{
  "arch": "transformer",
  "model": "self-supervised audio encoder (BEST-RQ)",
  "dataset": "acted Russian speech (Dusha)",
  "train_examples": 26041,
  "n_mels": 64,
  "hop_length": 160,
  "input": "log_mel",
  "win_length": 400,
  "codebook_size": 256,
  "mask_prob": 0.08,
  "norm": "layernorm",
  "norm_position": "pre",
  "hidden_act": "quick_gelu",
  "mlp_ratio": 2,
  "head_dim": 48,
  "fused_qkv": true,
  "bias": "all",
  "qk_norm": true,
  "parallel_block": false,
  "inner_norm": false,
  "drop_path": 0.1,
  "subsampling": 4,
  "layers": 12,
  "width": 192,
  "positions": "conv",
  "init": "orthogonal",
  "residual_init": "zero_last",
  "optimizer": "soap",
  "beta2": 0.99,
  "learning_rate": 0.0026,
  "beta1": 0.9,
  "shampoo_beta": 0.99,
  "eps": 1e-08,
  "precondition_frequency": 25,
  "max_precond_dim": 512,
  "one_sided": false,
  "adamw_lr_other_params": 0.0017,
  "max_grad_norm": 1.0,
  "max_steps": 5600,
  "batch_size": 64,
  "epochs": 13.8,
  "lr_schedule": "cosine",
  "final_lr_fraction": 0.05,
  "warmup_steps": 280,
  "weight_decay": 0.1,
  "adamw_weight_decay_other_params": 0.01
}
Rows from block 8 of a small self-supervised audio encoder (BEST-RQ), named by matrix and row number. Rows with one number belong to one neuron. Each number is 128 + 24 x the weight over its row's rms, rounded and kept within 0 to 255. All counts start at 0. Numbers have three digits each.
After each neuron's rows are labels from the 100 clips, of 14976, where the neuron reaches its highest value: "responds to" is what is common among them. Only what is clearly more common there than usual is listed. The data: acted Russian speech (Dusha). In brackets: how many of the 100, against the usual share in percent.
# fc1: MLP up (model.blocks.8.mlp.fc1.weight, 384x192), inputs 96-191
# fc2: MLP down (model.blocks.8.mlp.fc2.weight, 192x384, transposed), outputs 96-191

fc1.203:108156137127156122130135104094154113115143112105127170124138143114117125090168111100145138098137108133075141135097112160063149128145142140170113091122142124123139132154136128141131136097119080061129121141169100198108135085134092147149121130119111154140157163111098118148131140151149135108
fc2.203:143167129135119114097097135164145117152169103154135088124112109169119147170153132140110145112151146133140102120099142162115133097117114143082141163134085075119105171114132165104103136126148149149143152168140121128139115113127104093140134112105125137119137113161134118127138146137125123094
responds to: emotion: sad (55 vs 27.5)

fc1.134:136129119106125122161166137106143094139201154111114147087130152128089078137111126163145169146155119119144097111102136123112147134145123113105045095112145140143149124136131108134097123139140174151174090105131150173097126164091150132159150117123109137120121123129133192127139123101125128138
fc2.134:154127111126126110117082129127131120098107124156103131127118122133084096139097140128151123167109106109140161154139140135173131182112170134128159139176118091153105137110160166113120125114132108082171165112115116120140160138124170118098185126115148124105120118119129136156109145136116151167
responds to: emotion: sad (57 vs 27.5)

fc1.77:152126180126119094107143152089060107146158106081165118189136090114143125114128135165145118128078144104108118106066142146084113110148141118102098140151142105106134153170158132116096139133115123140143113107129158134153137132104152105110152103129116159160155154168114112163132111110137127140
fc2.77:100113096122117129152110101135110108123096145139084151078116131150149125106142128124082101102152104176131129176149060125152156130109126102168103098130095120130136123118111149126134127095130124140124137124144125107150121113113117141145100164107076072119123104107124158108131142152148135114
responds to: emotion: positive (39 vs 18.7)

fc1.116:113073077121114137115107133167123117112106109122136155138169132163156133078100113135137159141143114123132097106159109090114183135164133165131118101133126113123139115130130118131131127124143069108158093134153113141126142134110155132136147154128128089148105166110124098128104085130137115161
fc2.116:117162176114106159181149155125140136147133107123140133141117111126145131163116138141101067176128101137150141146098151166099106155087074125145179122096117149127133153137119146110129150158129191156111123163147109099157126125130128173113103142153156154113163113107123142136143138133119134101
responds to: emotion: sad (59 vs 27.5)

fc1.27:145078103132156101143130074073159118147138149088129125120122120107115098140094161121155141093139087141141118103099127109139154127124148149127143157132126069119142151142125097140119146156112143153104102114162106110136120096154182118149108165178149127130103104105136138161084164149121169116
fc2.27:120154127097102150124123103134114139111132095141157143085112146152117178123197108135127111126126102142140173136091086153140105152143113136156103098104127121128093100108126151125211142120129198132113094146127124119153164137105109131099135116087141111091113127109110106132109135125131147167
responds to: emotion: positive (39 vs 18.7)

fc1.367:109123142183110134132168130148129134151122168163093170155055117108156113133116109135130174132111157124127119111147104134116134133147133097091097151087112096095156129136112107144132137116135141119131129166139100122095129100097152122116121116105153173135175126122138138101118185104121096139
fc2.367:166137128106148080105095122099106106096102078088131102117182116149129125120148127113138143143121100169128152101131135142150103146114103118112130099134155143144123141133077118130128124115151119113141150125133108124182123149155111126100129151129111108109107138074143153111126129151136129107
responds to: emotion: sad (62 vs 27.5)

fc1.148:126124125108140096139131117167092111115131139131076165131164161181138089115130157150111117112138095112126135102137133088147153124149111141130139097131137096113122136116086149150150149143118146077161117100160100075131163165102076112106122103112104125156135098115101108134100104149125086106
fc2.148:127136096109149110112116161128126139091092189136111138131100136131078142111093122110129168124129109112078149159141139157092114090123126168135061084095090126147166155149168116085122105134146181113088164110065100124122147100162130132117118130143115114126137135118178145121158105102178104143
responds to: emotion: angry (38 vs 18.4)

fc1.253:143088126107157176110121107135125129134171145118129111135129118114104164126149116111184137149125140102116076113181135093155159130140125147103074144083130131154130102136119120109112133145130141110165151142078117112104139092148165055103117137105145109134094108114146136118111127153150108107
fc2.253:130125147106143105121148136124154105103139154138146181101097159108150113089095131129144078054124147165116109143132136112126104086119137141141147140087116162134126122141112095101148134137115142137129116145124149139142161133113115170155113125135113148108138156110121146128115098150137137137
responds to: emotion: positive (40 vs 18.7)

fc1.230:139141139070087065137104107127121129124147111157159097115147120149124172102121123124132136151163120141151089122103126132077143094132140127100116114107114104146107107130121156155119105144127116093115149121116127133108165127141176120116129149150076111133105152109132149169161126124142069164
fc2.230:124149157162152138112133178155148135150092141137099172136171113140106159154131134130109159103076106154144149137147148127153085159139114127097145109105166169091137143122103117115089135129138130109150127148104088159123089078128134131143111130135102149115147113163115126111108147147130148125
responds to: emotion: angry (44 vs 18.4)

fc1.318:145139110117143108115076114119113137092160093138126106146091124104102164135121130121132120108091134132116119146146111141124107135089093155123129166115150127155106102121134145142157121115088105067080143083155133171155131166119081154114107148130106159140140123132152096143143167124142126120
fc2.318:114111124128152116130135120077171092170100132144147121131183132116157146111141148153138123165136089123163097169142119127133156139157136122097085114132137123131149172120122152106134153116107136197154101108142135113097098107124158143152125084132171133171151153135161109085138144149134122075
responds to: emotion: angry (47 vs 18.4)

fc1.197:170087110131133092168142136189133124134150139120114119180123118122136124091142086119092146116124117125199069152152117116133140141120122102116129156150131124157140152096123102167114119110108076155132177105115059144165139105104125115111158124086107103118070129151114123150118139164117138154
fc2.197:124128138108118157130175111104156110096103121067165142129139119143110118161099171152094135135124130131090124102131134160129129125106148173161087117115110095108098120150145154108143128166173121120143096093156168126115105126125129149119127119151129117146154140102105136135129122123150159118
responds to: emotion: positive (40 vs 18.7)

fc1.269:121099129157109127158169086160121149129124180113109117122093164075100164156152127097160129131092126109135148114109138154134144152107130111094118079104133162181108126136072103152136133166111131115118098155163124120151125153128157122125166073135139137129134159135123122124126111186123120141
fc2.269:133138138088116133098170143162137117127094123160114103089079131130089141093114112138108078106139165099123094113079140125112088101143093111153136156107131106115120142176150138114146143130149134105151127141130109142106073115142131139131112140106115158101116153159110157143155143133163172144
responds to: emotion: positive (41 vs 18.7)

fc1.5:108099138119078101133132108130175087093123130127129128130120130136133120123125188123136167122081139147131096158138126167140142143145091136113157150133094123133121201154117081126119087130076139145115063125183099131158119131127141106121145106132164116158163157101076129143155110151140107160
fc2.5:137132106168188131146113149098111147180165163144107134183134105095116157089131107133139074093179115136133163112128165098142147097094150134091113118140170159131143085111143161117125180128181134127126148143118165093126152147142131141127126143134096114106115117134130125154122139127120142137
responds to: emotion: positive (45 vs 18.7)

fc1.168:158147154132099141158062136123124126168162102129118105129091144120119128120148171192102126100133115161127156117110102097113107155141168126082082156134128073143134177105141136124103139175104139109120135165126098131160136115094108125104106112117111200154175123138132112126115161131129129109
fc2.168:117144140168122158117128123142113116141102117159171075122117138111151126111131092131125056100139146103126128140126150127138127072135133122124148119063102101173118097162113134152167089135156157095076099120142142176116147107112128138165147153135081148130091124097104131133123102135128113127
responds to: emotion: sad (60 vs 27.5)

fc1.17:115168152127082107152070096143121169159126145107108123093119154143164126117132143103156127149104134101120083118169141124130114082108120106117135136122147139147142128144146138126125112126111068083093124161096107133139109105174113110101119117162092151128115141130130140106139112106154122189
fc2.17:123134138121155172179155137145109121156073087166121140123115125121135144128189097130080141090114159099125151183139142145112136085167143139148193140095124123124144113099178159128176121086136156124101133092109107124137146121160099080142150098107151148134125182141171159129122113100156157146
responds to: emotion: sad (65 vs 27.5)

fc1.263:156140104115094141123115130148127154077087143138149132110151137124141150126102138105137129141125104174110145132154132116108153081109112127158156118111123161148170101122101104168115155121126127177093114132135120077144112103106136123107121149137162161110120127079113128127174121115129161124
fc2.263:133119118096155101130142086171148107119137116114106140153142133129118076103133159144091158126135159131149146130089168095089128144124124094173150161141104131073110148153119145083111091120143107133122149128119075099084116142114149104124112113134157116113116145184124124145138154146111177103
responds to: emotion: angry (44 vs 18.4)

fc1.281:073096129165155100154129134140131112095134137115135133127111130141155081093163143085098159119125123101134110107106105128149145122145184153111158111101128167091108124163104143127098093067114125124123101164157065135115136105166136104117138159142178182122112106119141126115140127143089133098
fc2.281:173090114150138104106125113138108151123098106152126109111160117084151119133141126113104114129129089149136127139100176147100149123135109123119128151149136115170159099106145154111133129150123121149090126136148146131165137119128095123156126110126072116148118173126175089099124112115153093154
responds to: emotion: sad (58 vs 27.5)

fc1.82:171141120095112139148117102109095141110109155141134074131125096116081137094138133137130139122110141160116125115134085145142149127123146119137114112140086154155097145101062117148126141116089056105076156131142135094094105109113169143153140122145111122129111139116164148105132114119144134101
fc2.82:152147112128147092151187130160097125127107145141122115121097149127183161111137137115135100120167118126168176163127128136114144135116111167089118081095155126152138155140150156112138130115147133106111125095126132114131111108137092094157125114097107118124154136135118130125162113076118145157
responds to: emotion: angry (41 vs 18.4)

fc1.88:130116078150138134114156107121126144130139131132140152121113142108128107124152144137197153148103145195125139114139154171090122139115099135088102127080116128169106121146069123130109160099100158116102132135113097085129128124106157108116165140150123130126126126194141129144136093107173125122
fc2.88:085121132126097180107142120121153155129071102142136155139140117158144160132135100099156099132173087123144143104121105127144141119173162078167165131134140156107113128100109119135149109122123083087136126140157124128148092092112112130133112144111155151120104127096137114123127181141101127098
responds to: emotion: angry (38 vs 18.4)

fc1.309:132087119109079125149097130126090145129158146084147119148118158149144126091159137118119075111165138102142117115145090134087132115145120151162121080149170137143143173110130128124181092130149135166093106097090118103090125131114090131127093110125143151163135127118117115126146087146141085102
fc2.309:152096156116134113114077141138144115133094146157098151163142132097118112124105146146102159140051135139143114117140131093140135146094096113135107129122178102100089112137123112109119160109120131133139176119128126145161151126122149077090116126135132164107149128080137169111158112126158133160
responds to: emotion: positive (40 vs 18.7)

fc1.34:136086090123126140125155115119148167108126111100151157130090181162107117140140112106128124141157074142103139128176150114150133145128081154145109150111111111087141150144139167125134140127106113140177108096155130154153112124097099105172101098116158126126142135116150114109149164148129123124
fc2.34:124144090084145146145120127135128107152115135164103083127175074099087155154124121176094104149126129141131105153108153142103135095142108127092116142152122180101109156142106112123143165136148158133151155140112157101117101117166164128069109129156137106104130133124146134134108114085113125134
responds to: emotion: angry (41 vs 18.4)

fc1.89:153099163138134119121114098132113122097132135099125104131143140135125160103182143108111132133120117141153132158154144150128153155189136129140143063098106134129126139125145114099089128139116133109126064172162094183102097081097118111158148180135166089111094121122140107149138111129152095106
fc2.89:084154112181133100126077121151104173114139125139128139139141126142165142095115121097141142142174186127117147131131119145118123141111190139136143145168101117147172149094098144123137112110127133142142123076089197131134145145127130118158147111122138106164104104136126165105121116121124146141
responds to: emotion: positive (44 vs 18.7)

fc1.113:131121113122127169123118148109169151146114139113139129115124154079159122189101117140126133141130164171160141142139124150164146126129179143150133082114137143100140153111194093103111104120112111147103135121105146151175122117093137104112149075121102136139129107135112090080090115126162108098
fc2.113:159117175146125084111100138162109129108148086153139102104108135128122132097173081121155120154151108165111106119119130088129123155120147129108119131102139107121138092167113130103121154124107121108112155125142107153077128120152146171110138157109127133151077171108136147087204129143135127140
responds to: emotion: sad (57 vs 27.5)

fc1.283:139102165155059096101096051147095139119173117113148128124129178127168142132122105112129148129126119139136101115136152121140140117114131096143127129126132131128162165132087132132106100117128138103116072157140109143097124100118121118101137083123153124132093119139136113151154126150114138124
fc2.283:048143111116117158108074139151163148111108169143129133122130142092158118111118154141151113140169186092153097125154125153124135097087134117144107128115114105133102105094123102171138129147162130134171093154127134132160139115102127166149103141116076128133118111076096090098128125118148109118
responds to: emotion: positive (39 vs 18.7)

fc1.119:150117140113100103142148135155172147126124189107167118094114158141124089132100145089085151088137144141149135132153168151147148136112160115146138133112134133114122139126123102148117108160055146099142129094154103156119135145113115120154139113138161120150179134141143122162140154082124096153
fc2.119:076115159168157110108137124128126138160159097150103118148172119191132149156104143103144124154074107146113117096104122091125128098094115190133126112089120134141150138139136109103160178145148159104139120131098162160113128134096123103114140135177112182076114107120119117174121135115090128110
responds to: emotion: positive (46 vs 18.7)