Weights of a small self-supervised audio encoder (BEST-RQ): width 192, 13.8 epochs.
Rows from block 8, named by matrix and row number. Rows with one number belong to one attention dimension. Each number is 200 + 30 x the weight over its row's rms, rounded and kept within 0 to 999. All counts start at 0.
# q: attention query, key and value (stacked) (model.blocks.8.attn.qkv.weight, 576x192, the q third), inputs 64-127
# k: attention query, key and value (stacked) (model.blocks.8.attn.qkv.weight, 576x192, the k third), inputs 64-127
q.162,208,191,205,204,155,175,156,204,216,209,240,220,170,189,208,180,222,245,201,185,232,235,166,203,182,195,200,215,218,164,211,172,190,258,189,230,193,180,169,196,224,312,238,208,212,191,214,201,173,236,156,173,232,250,212,194,182,198,181,280,222,171,248,232
k.162,234,221,218,183,232,176,192,179,230,246,207,239,194,174,175,168,208,141,223,169,161,168,189,168,175,159,211,222,153,232,238,203,240,223,168,209,175,238,151,154,216,202,210,252,164,241,197,226,228,210,169,202,218,256,219,188,176,178,253,201,214,219,165,189
q.163,180,199,170,222,157,203,196,207,123,204,176,210,208,176,237,231,221,217,201,262,234,208,166,199,196,156,180,237,165,188,183,234,217,264,175,224,206,199,184,221,195,172,256,238,206,178,220,200,213,169,197,171,231,168,244,222,218,179,189,193,218,219,196,201
k.163,198,173,201,243,209,262,171,166,216,195,228,262,181,238,215,192,198,228,189,215,186,259,234,179,215,185,220,249,230,194,155,188,185,171,150,185,199,227,250,214,151,264,222,187,236,186,255,246,175,210,190,225,279,241,259,193,194,183,159,179,191,181,234,245
q.164,250,181,197,173,133,176,202,172,232,242,208,190,202,219,193,179,182,196,206,152,214,235,191,235,209,202,179,200,216,256,191,172,197,207,203,185,187,191,238,214,232,144,189,179,178,187,280,250,193,226,215,165,213,204,236,234,227,202,185,168,218,215,184,219
k.164,158,232,213,232,211,222,226,211,199,218,175,202,207,252,261,216,171,188,168,208,153,133,182,195,192,178,166,184,185,188,233,271,190,179,216,171,209,186,177,232,290,191,231,174,202,209,215,159,202,216,165,231,142,206,198,249,187,180,226,212,205,185,228,222
q.165,171,246,240,222,197,201,259,233,230,178,209,245,176,177,178,186,195,182,145,175,191,142,254,160,158,176,212,185,233,154,244,204,194,206,169,187,221,224,217,162,248,244,107,233,187,189,246,208,224,203,173,228,145,229,180,245,160,169,242,175,135,230,235,192
k.165,225,236,199,228,189,197,225,218,230,256,167,166,167,142,228,224,186,150,217,166,164,202,251,222,241,190,237,148,162,215,181,228,198,205,181,190,207,212,198,193,207,232,245,222,201,244,200,151,234,153,251,216,203,199,209,253,190,207,224,190,222,197,210,261
q.166,178,201,183,199,216,146,245,191,148,228,226,124,210,199,204,221,217,180,192,256,198,197,215,191,254,206,211,182,197,272,239,188,172,171,256,192,226,164,232,170,217,162,208,248,186,218,201,226,165,194,216,246,243,229,170,153,154,199,213,214,163,177,227,197
k.166,235,196,189,177,194,167,173,215,250,216,180,167,218,257,163,215,156,213,232,170,173,164,222,187,190,165,180,150,211,200,223,205,178,211,227,155,162,122,168,269,249,213,127,155,212,216,243,211,208,211,205,216,250,223,178,208,219,180,169,220,213,224,186,205
q.167,220,151,223,215,212,128,246,176,225,229,197,273,218,171,234,220,189,196,218,227,198,175,196,215,213,240,246,209,242,215,200,233,248,171,175,171,170,204,224,225,159,195,210,220,200,201,241,203,211,220,158,105,232,179,205,230,165,212,185,127,180,163,208,215
k.167,228,214,259,193,179,207,159,189,251,137,181,198,217,179,194,212,212,164,207,189,179,204,200,205,163,202,215,218,232,283,151,197,184,229,220,158,176,169,225,171,207,212,155,190,158,257,202,215,208,201,164,185,132,247,188,204,239,216,207,289,208,216,235,243
q.168,182,191,234,243,186,173,242,207,252,189,190,220,179,184,240,221,214,161,174,193,228,186,216,200,180,215,171,189,190,219,212,186,305,145,153,233,162,225,219,267,212,228,191,174,180,198,210,167,164,216,249,177,201,187,179,146,193,203,231,224,176,228,204,221
k.168,242,228,218,218,216,179,213,221,204,185,217,221,175,213,252,162,173,136,201,201,196,194,204,210,190,234,156,232,187,176,180,269,180,234,194,182,235,146,194,215,193,218,199,201,137,232,200,160,180,229,187,242,232,155,166,135,233,239,217,229,213,186,182,197
q.169,215,170,245,258,201,201,230,136,246,211,201,202,189,194,222,166,191,216,150,197,227,167,182,185,186,224,185,207,206,195,226,185,245,237,206,189,170,214,229,211,185,186,192,187,161,181,242,164,184,233,227,216,200,206,223,224,176,238,173,164,237,198,165,243
k.169,222,233,234,253,268,197,205,227,198,189,212,205,169,158,204,172,209,191,205,207,214,166,227,166,214,234,222,174,225,198,203,189,172,147,238,200,220,111,158,156,233,178,159,203,204,233,213,202,186,182,149,196,187,227,162,217,176,276,208,191,200,219,205,202
q.170,174,233,220,207,182,222,170,177,204,238,161,200,202,202,187,189,195,190,193,176,182,205,138,201,186,190,238,243,234,208,198,177,101,210,246,176,227,176,202,234,167,281,214,155,193,203,210,216,205,189,223,197,245,242,260,192,167,196,188,175,231,242,219,167
k.170,230,205,187,180,217,189,202,182,171,236,213,209,153,191,168,183,161,226,223,142,195,152,229,190,181,246,216,228,181,213,217,162,226,197,214,230,180,216,170,203,256,191,245,189,177,246,195,210,173,196,224,220,191,186,224,200,200,169,162,196,217,187,209,179
q.171,222,191,219,234,166,207,233,162,156,246,208,235,260,213,203,205,222,150,194,183,233,252,193,216,199,211,184,187,145,207,154,173,226,179,213,235,179,211,226,128,188,238,211,183,150,194,205,240,175,161,210,213,190,188,220,168,195,207,227,192,197,256,172,218
k.171,220,207,216,184,245,283,154,176,188,264,232,266,234,190,182,219,193,229,196,191,217,152,209,189,199,196,243,203,165,123,244,177,195,250,220,231,206,212,187,188,220,194,227,178,205,258,165,188,222,184,227,210,154,179,204,172,179,216,165,205,217,187,189,194
q.172,147,229,145,191,201,212,144,215,194,178,185,183,202,236,244,207,186,192,187,209,169,198,215,158,204,205,200,188,207,213,166,229,241,185,147,172,171,224,202,208,196,191,221,198,220,228,133,243,206,201,223,233,241,188,244,190,196,207,183,155,169,178,247,214
k.172,141,178,227,206,186,182,188,199,225,236,239,200,242,224,150,146,189,220,174,235,194,218,195,171,213,195,208,217,173,233,170,159,227,225,233,254,198,190,228,220,174,261,219,201,195,127,229,177,176,181,201,175,191,237,202,193,189,213,204,167,192,155,189,218
q.173,145,225,181,198,220,266,211,228,158,162,197,164,248,151,222,180,200,215,199,194,230,232,231,186,185,160,206,227,198,173,165,227,192,227,177,265,191,217,130,238,220,173,181,215,194,183,156,233,187,177,156,255,241,199,242,213,220,165,191,206,176,180,144,190
k.173,151,223,199,196,189,219,167,163,238,212,236,253,222,214,168,200,216,227,249,154,192,190,180,225,241,164,209,177,201,166,208,193,189,224,137,125,229,187,198,213,140,225,238,233,243,154,207,218,213,196,219,176,191,164,202,171,165,195,147,222,190,181,243,207
q.174,176,155,187,212,185,165,205,205,202,204,207,200,231,216,196,215,173,191,239,186,185,210,171,241,198,182,238,200,251,211,169,135,192,132,208,234,201,171,168,222,255,142,169,220,159,197,209,167,250,197,176,190,225,194,159,203,189,219,230,196,229,191,230,211
k.174,186,223,238,163,155,225,169,178,196,241,180,226,208,185,220,211,194,220,205,172,217,165,143,200,199,219,186,210,212,198,181,206,145,228,273,145,183,180,203,256,191,164,158,205,213,173,170,205,208,225,194,143,189,182,196,196,203,136,192,191,207,150,155,220
q.175,142,149,201,168,234,132,159,160,206,196,230,181,169,162,205,218,264,175,233,171,187,228,219,229,173,198,214,184,224,229,240,216,185,204,123,210,226,229,272,258,210,233,181,203,263,217,186,163,179,184,241,210,172,206,185,241,202,139,166,238,205,222,196,175
k.175,232,214,181,169,225,226,177,203,161,270,198,169,158,150,204,184,184,191,182,226,216,223,168,220,157,193,159,217,223,244,220,201,182,204,252,186,240,197,246,200,213,157,217,272,168,179,213,183,206,204,179,223,187,178,188,161,214,210,179,184,183,176,176,238
q.176,195,215,148,218,233,247,203,200,179,191,236,187,175,228,161,176,193,227,173,192,215,200,210,181,246,185,164,198,209,201,196,236,141,242,208,185,205,172,219,167,173,206,164,250,192,199,178,247,198,163,183,164,172,199,268,182,232,198,218,183,157,202,172,192
k.176,131,172,138,213,252,195,261,232,215,218,196,202,161,140,169,193,214,212,200,180,155,202,191,167,191,194,224,191,243,214,199,188,163,173,243,143,220,248,168,179,184,206,190,185,208,163,235,201,153,241,201,201,215,225,102,229,190,237,217,185,180,173,210,179
q.177,212,224,207,208,190,241,181,157,256,170,180,214,179,294,211,211,202,221,199,209,223,201,225,169,229,216,210,215,225,226,219,162,195,214,236,208,237,193,176,175,147,195,212,182,204,260,175,249,192,234,200,192,179,219,182,201,209,265,199,208,268,215,190,187
k.177,174,204,205,212,266,164,164,195,198,170,198,197,154,151,158,197,227,172,147,148,264,204,230,195,163,245,238,187,271,205,175,189,237,245,209,273,188,137,223,175,248,255,243,247,209,203,213,193,189,183,146,212,187,185,207,227,143,214,175,212,151,162,226,254
q.178,164,197,183,197,226,213,211,219,290,203,202,213,290,183,197,176,201,196,205,213,205,200,213,213,216,166,191,146,162,158,156,167,213,249,179,187,213,158,224,177,197,145,167,208,154,200,202,127,210,178,173,163,221,165,223,174,187,204,250,286,193,160,260,163
k.178,180,228,245,190,176,249,217,187,220,209,188,145,230,221,208,247,197,178,198,211,181,183,172,195,275,208,158,160,206,180,178,168,228,158,208,191,184,227,214,200,159,208,227,171,176,200,196,184,158,242,238,182,215,165,223,185,202,216,220,193,201,215,201,223
q.179,238,250,205,169,221,153,193,219,187,188,258,185,205,228,204,169,205,205,212,191,193,160,201,250,191,214,233,206,235,202,209,138,215,143,183,108,177,204,194,264,201,220,245,197,221,206,184,163,239,204,222,191,191,217,187,136,266,217,176,188,159,214,236,208
k.179,254,213,215,231,193,166,131,153,191,174,209,194,189,181,203,194,190,167,126,204,216,168,169,223,132,187,204,187,203,229,210,208,142,175,189,207,184,175,250,131,223,199,201,255,190,214,202,243,184,174,213,185,204,216,201,173,183,217,204,222,213,167,171,225
q.180,197,191,193,182,193,216,175,254,212,178,193,185,193,226,203,160,207,196,170,183,191,222,214,205,197,161,211,232,148,218,186,189,161,180,223,156,197,200,208,191,211,196,235,170,152,221,236,193,249,181,270,204,230,176,174,198,166,184,186,204,211,125,145,172
k.180,140,202,241,195,212,152,262,178,233,176,191,199,160,239,259,169,189,200,218,151,190,231,212,168,224,145,181,167,222,174,238,206,154,180,232,214,201,172,213,221,207,201,153,215,219,139,262,168,198,180,251,144,189,182,211,187,226,189,178,134,220,187,196,185
q.181,226,223,249,224,245,257,214,258,180,239,178,191,169,230,229,163,235,247,209,200,175,86,177,189,172,220,185,199,169,183,204,204,187,202,228,165,190,196,212,218,196,208,202,166,177,170,220,207,178,166,212,206,232,205,181,227,212,211,206,199,290,263,229,176
k.181,251,200,198,201,191,212,163,181,202,220,197,198,217,191,153,219,187,237,167,209,207,151,193,196,252,162,246,184,206,194,194,178,200,256,165,204,178,207,185,243,189,182,212,228,179,261,212,164,223,206,261,206,215,200,271,229,214,164,230,189,222,193,229,205
q.182,135,220,208,201,225,208,205,234,206,238,207,233,211,188,121,180,191,186,195,249,201,210,141,209,191,170,198,226,191,175,188,174,203,164,162,204,196,163,176,195,174,222,209,208,196,196,205,136,170,202,238,210,194,169,204,208,211,180,199,166,175,196,142,164
k.182,170,261,261,250,174,262,237,195,186,188,196,210,215,219,193,192,215,263,239,194,182,213,158,172,201,194,231,206,263,198,211,190,212,204,210,219,246,187,208,196,163,237,238,206,223,165,184,240,219,198,233,229,200,189,224,208,232,236,217,199,176,196,185,204
q.183,214,193,197,176,206,197,240,168,207,213,204,186,188,186,191,244,195,202,208,253,197,181,211,241,230,209,173,209,195,156,156,206,196,187,199,220,203,230,186,182,201,184,148,206,247,181,262,201,203,260,150,202,175,201,249,269,187,193,246,205,166,179,193,226
k.183,196,218,196,228,225,242,206,249,214,202,185,203,221,257,233,176,204,226,188,248,220,194,217,208,162,187,180,254,222,204,243,250,209,207,223,191,169,162,168,154,228,188,190,175,235,153,209,210,182,250,240,129,179,194,180,221,195,171,182,214,183,164,174,213
q.184,220,204,210,198,210,104,214,245,167,208,216,207,217,193,159,184,228,262,214,198,197,215,177,182,230,188,223,135,201,164,190,182,194,219,209,217,198,175,197,224,203,206,177,209,179,228,154,169,223,198,197,177,252,212,175,230,144,196,263,190,201,198,186,153
k.184,250,233,207,241,192,191,205,219,231,208,193,198,249,224,227,222,192,261,208,198,228,176,191,175,214,226,239,210,171,228,161,237,147,197,205,210,216,167,207,259,225,199,209,236,162,235,164,170,190,220,266,163,171,201,177,185,168,201,207,156,172,161,200,210
q.185,183,197,217,159,196,234,196,218,221,212,200,220,173,189,185,197,230,188,228,135,158,167,180,224,162,207,220,203,209,214,219,226,179,206,234,188,154,238,184,210,163,179,231,235,208,175,246,233,214,187,171,150,233,186,235,162,161,190,215,230,255,216,249,199
k.185,176,175,232,206,208,166,196,243,190,225,253,185,246,233,190,159,195,213,260,149,260,170,229,225,188,176,162,226,212,134,173,173,257,211,224,154,242,248,210,215,181,241,254,167,235,248,167,184,201,241,163,200,202,188,201,208,151,215,213,182,174,172,205,237
q.186,230,176,170,195,194,240,221,222,251,244,212,138,161,178,236,201,205,165,220,212,208,174,195,201,197,186,226,190,122,194,217,232,199,186,202,222,263,215,191,226,191,205,203,161,184,184,150,217,203,197,194,189,187,172,250,170,239,227,166,210,209,184,239,184
k.186,150,197,225,195,179,208,205,169,207,197,237,257,252,248,203,150,260,194,212,153,191,207,209,173,183,227,200,170,213,217,187,190,232,228,191,226,208,248,228,231,146,225,271,168,232,160,192,161,231,155,214,181,211,203,200,226,168,186,194,166,206,230,190,181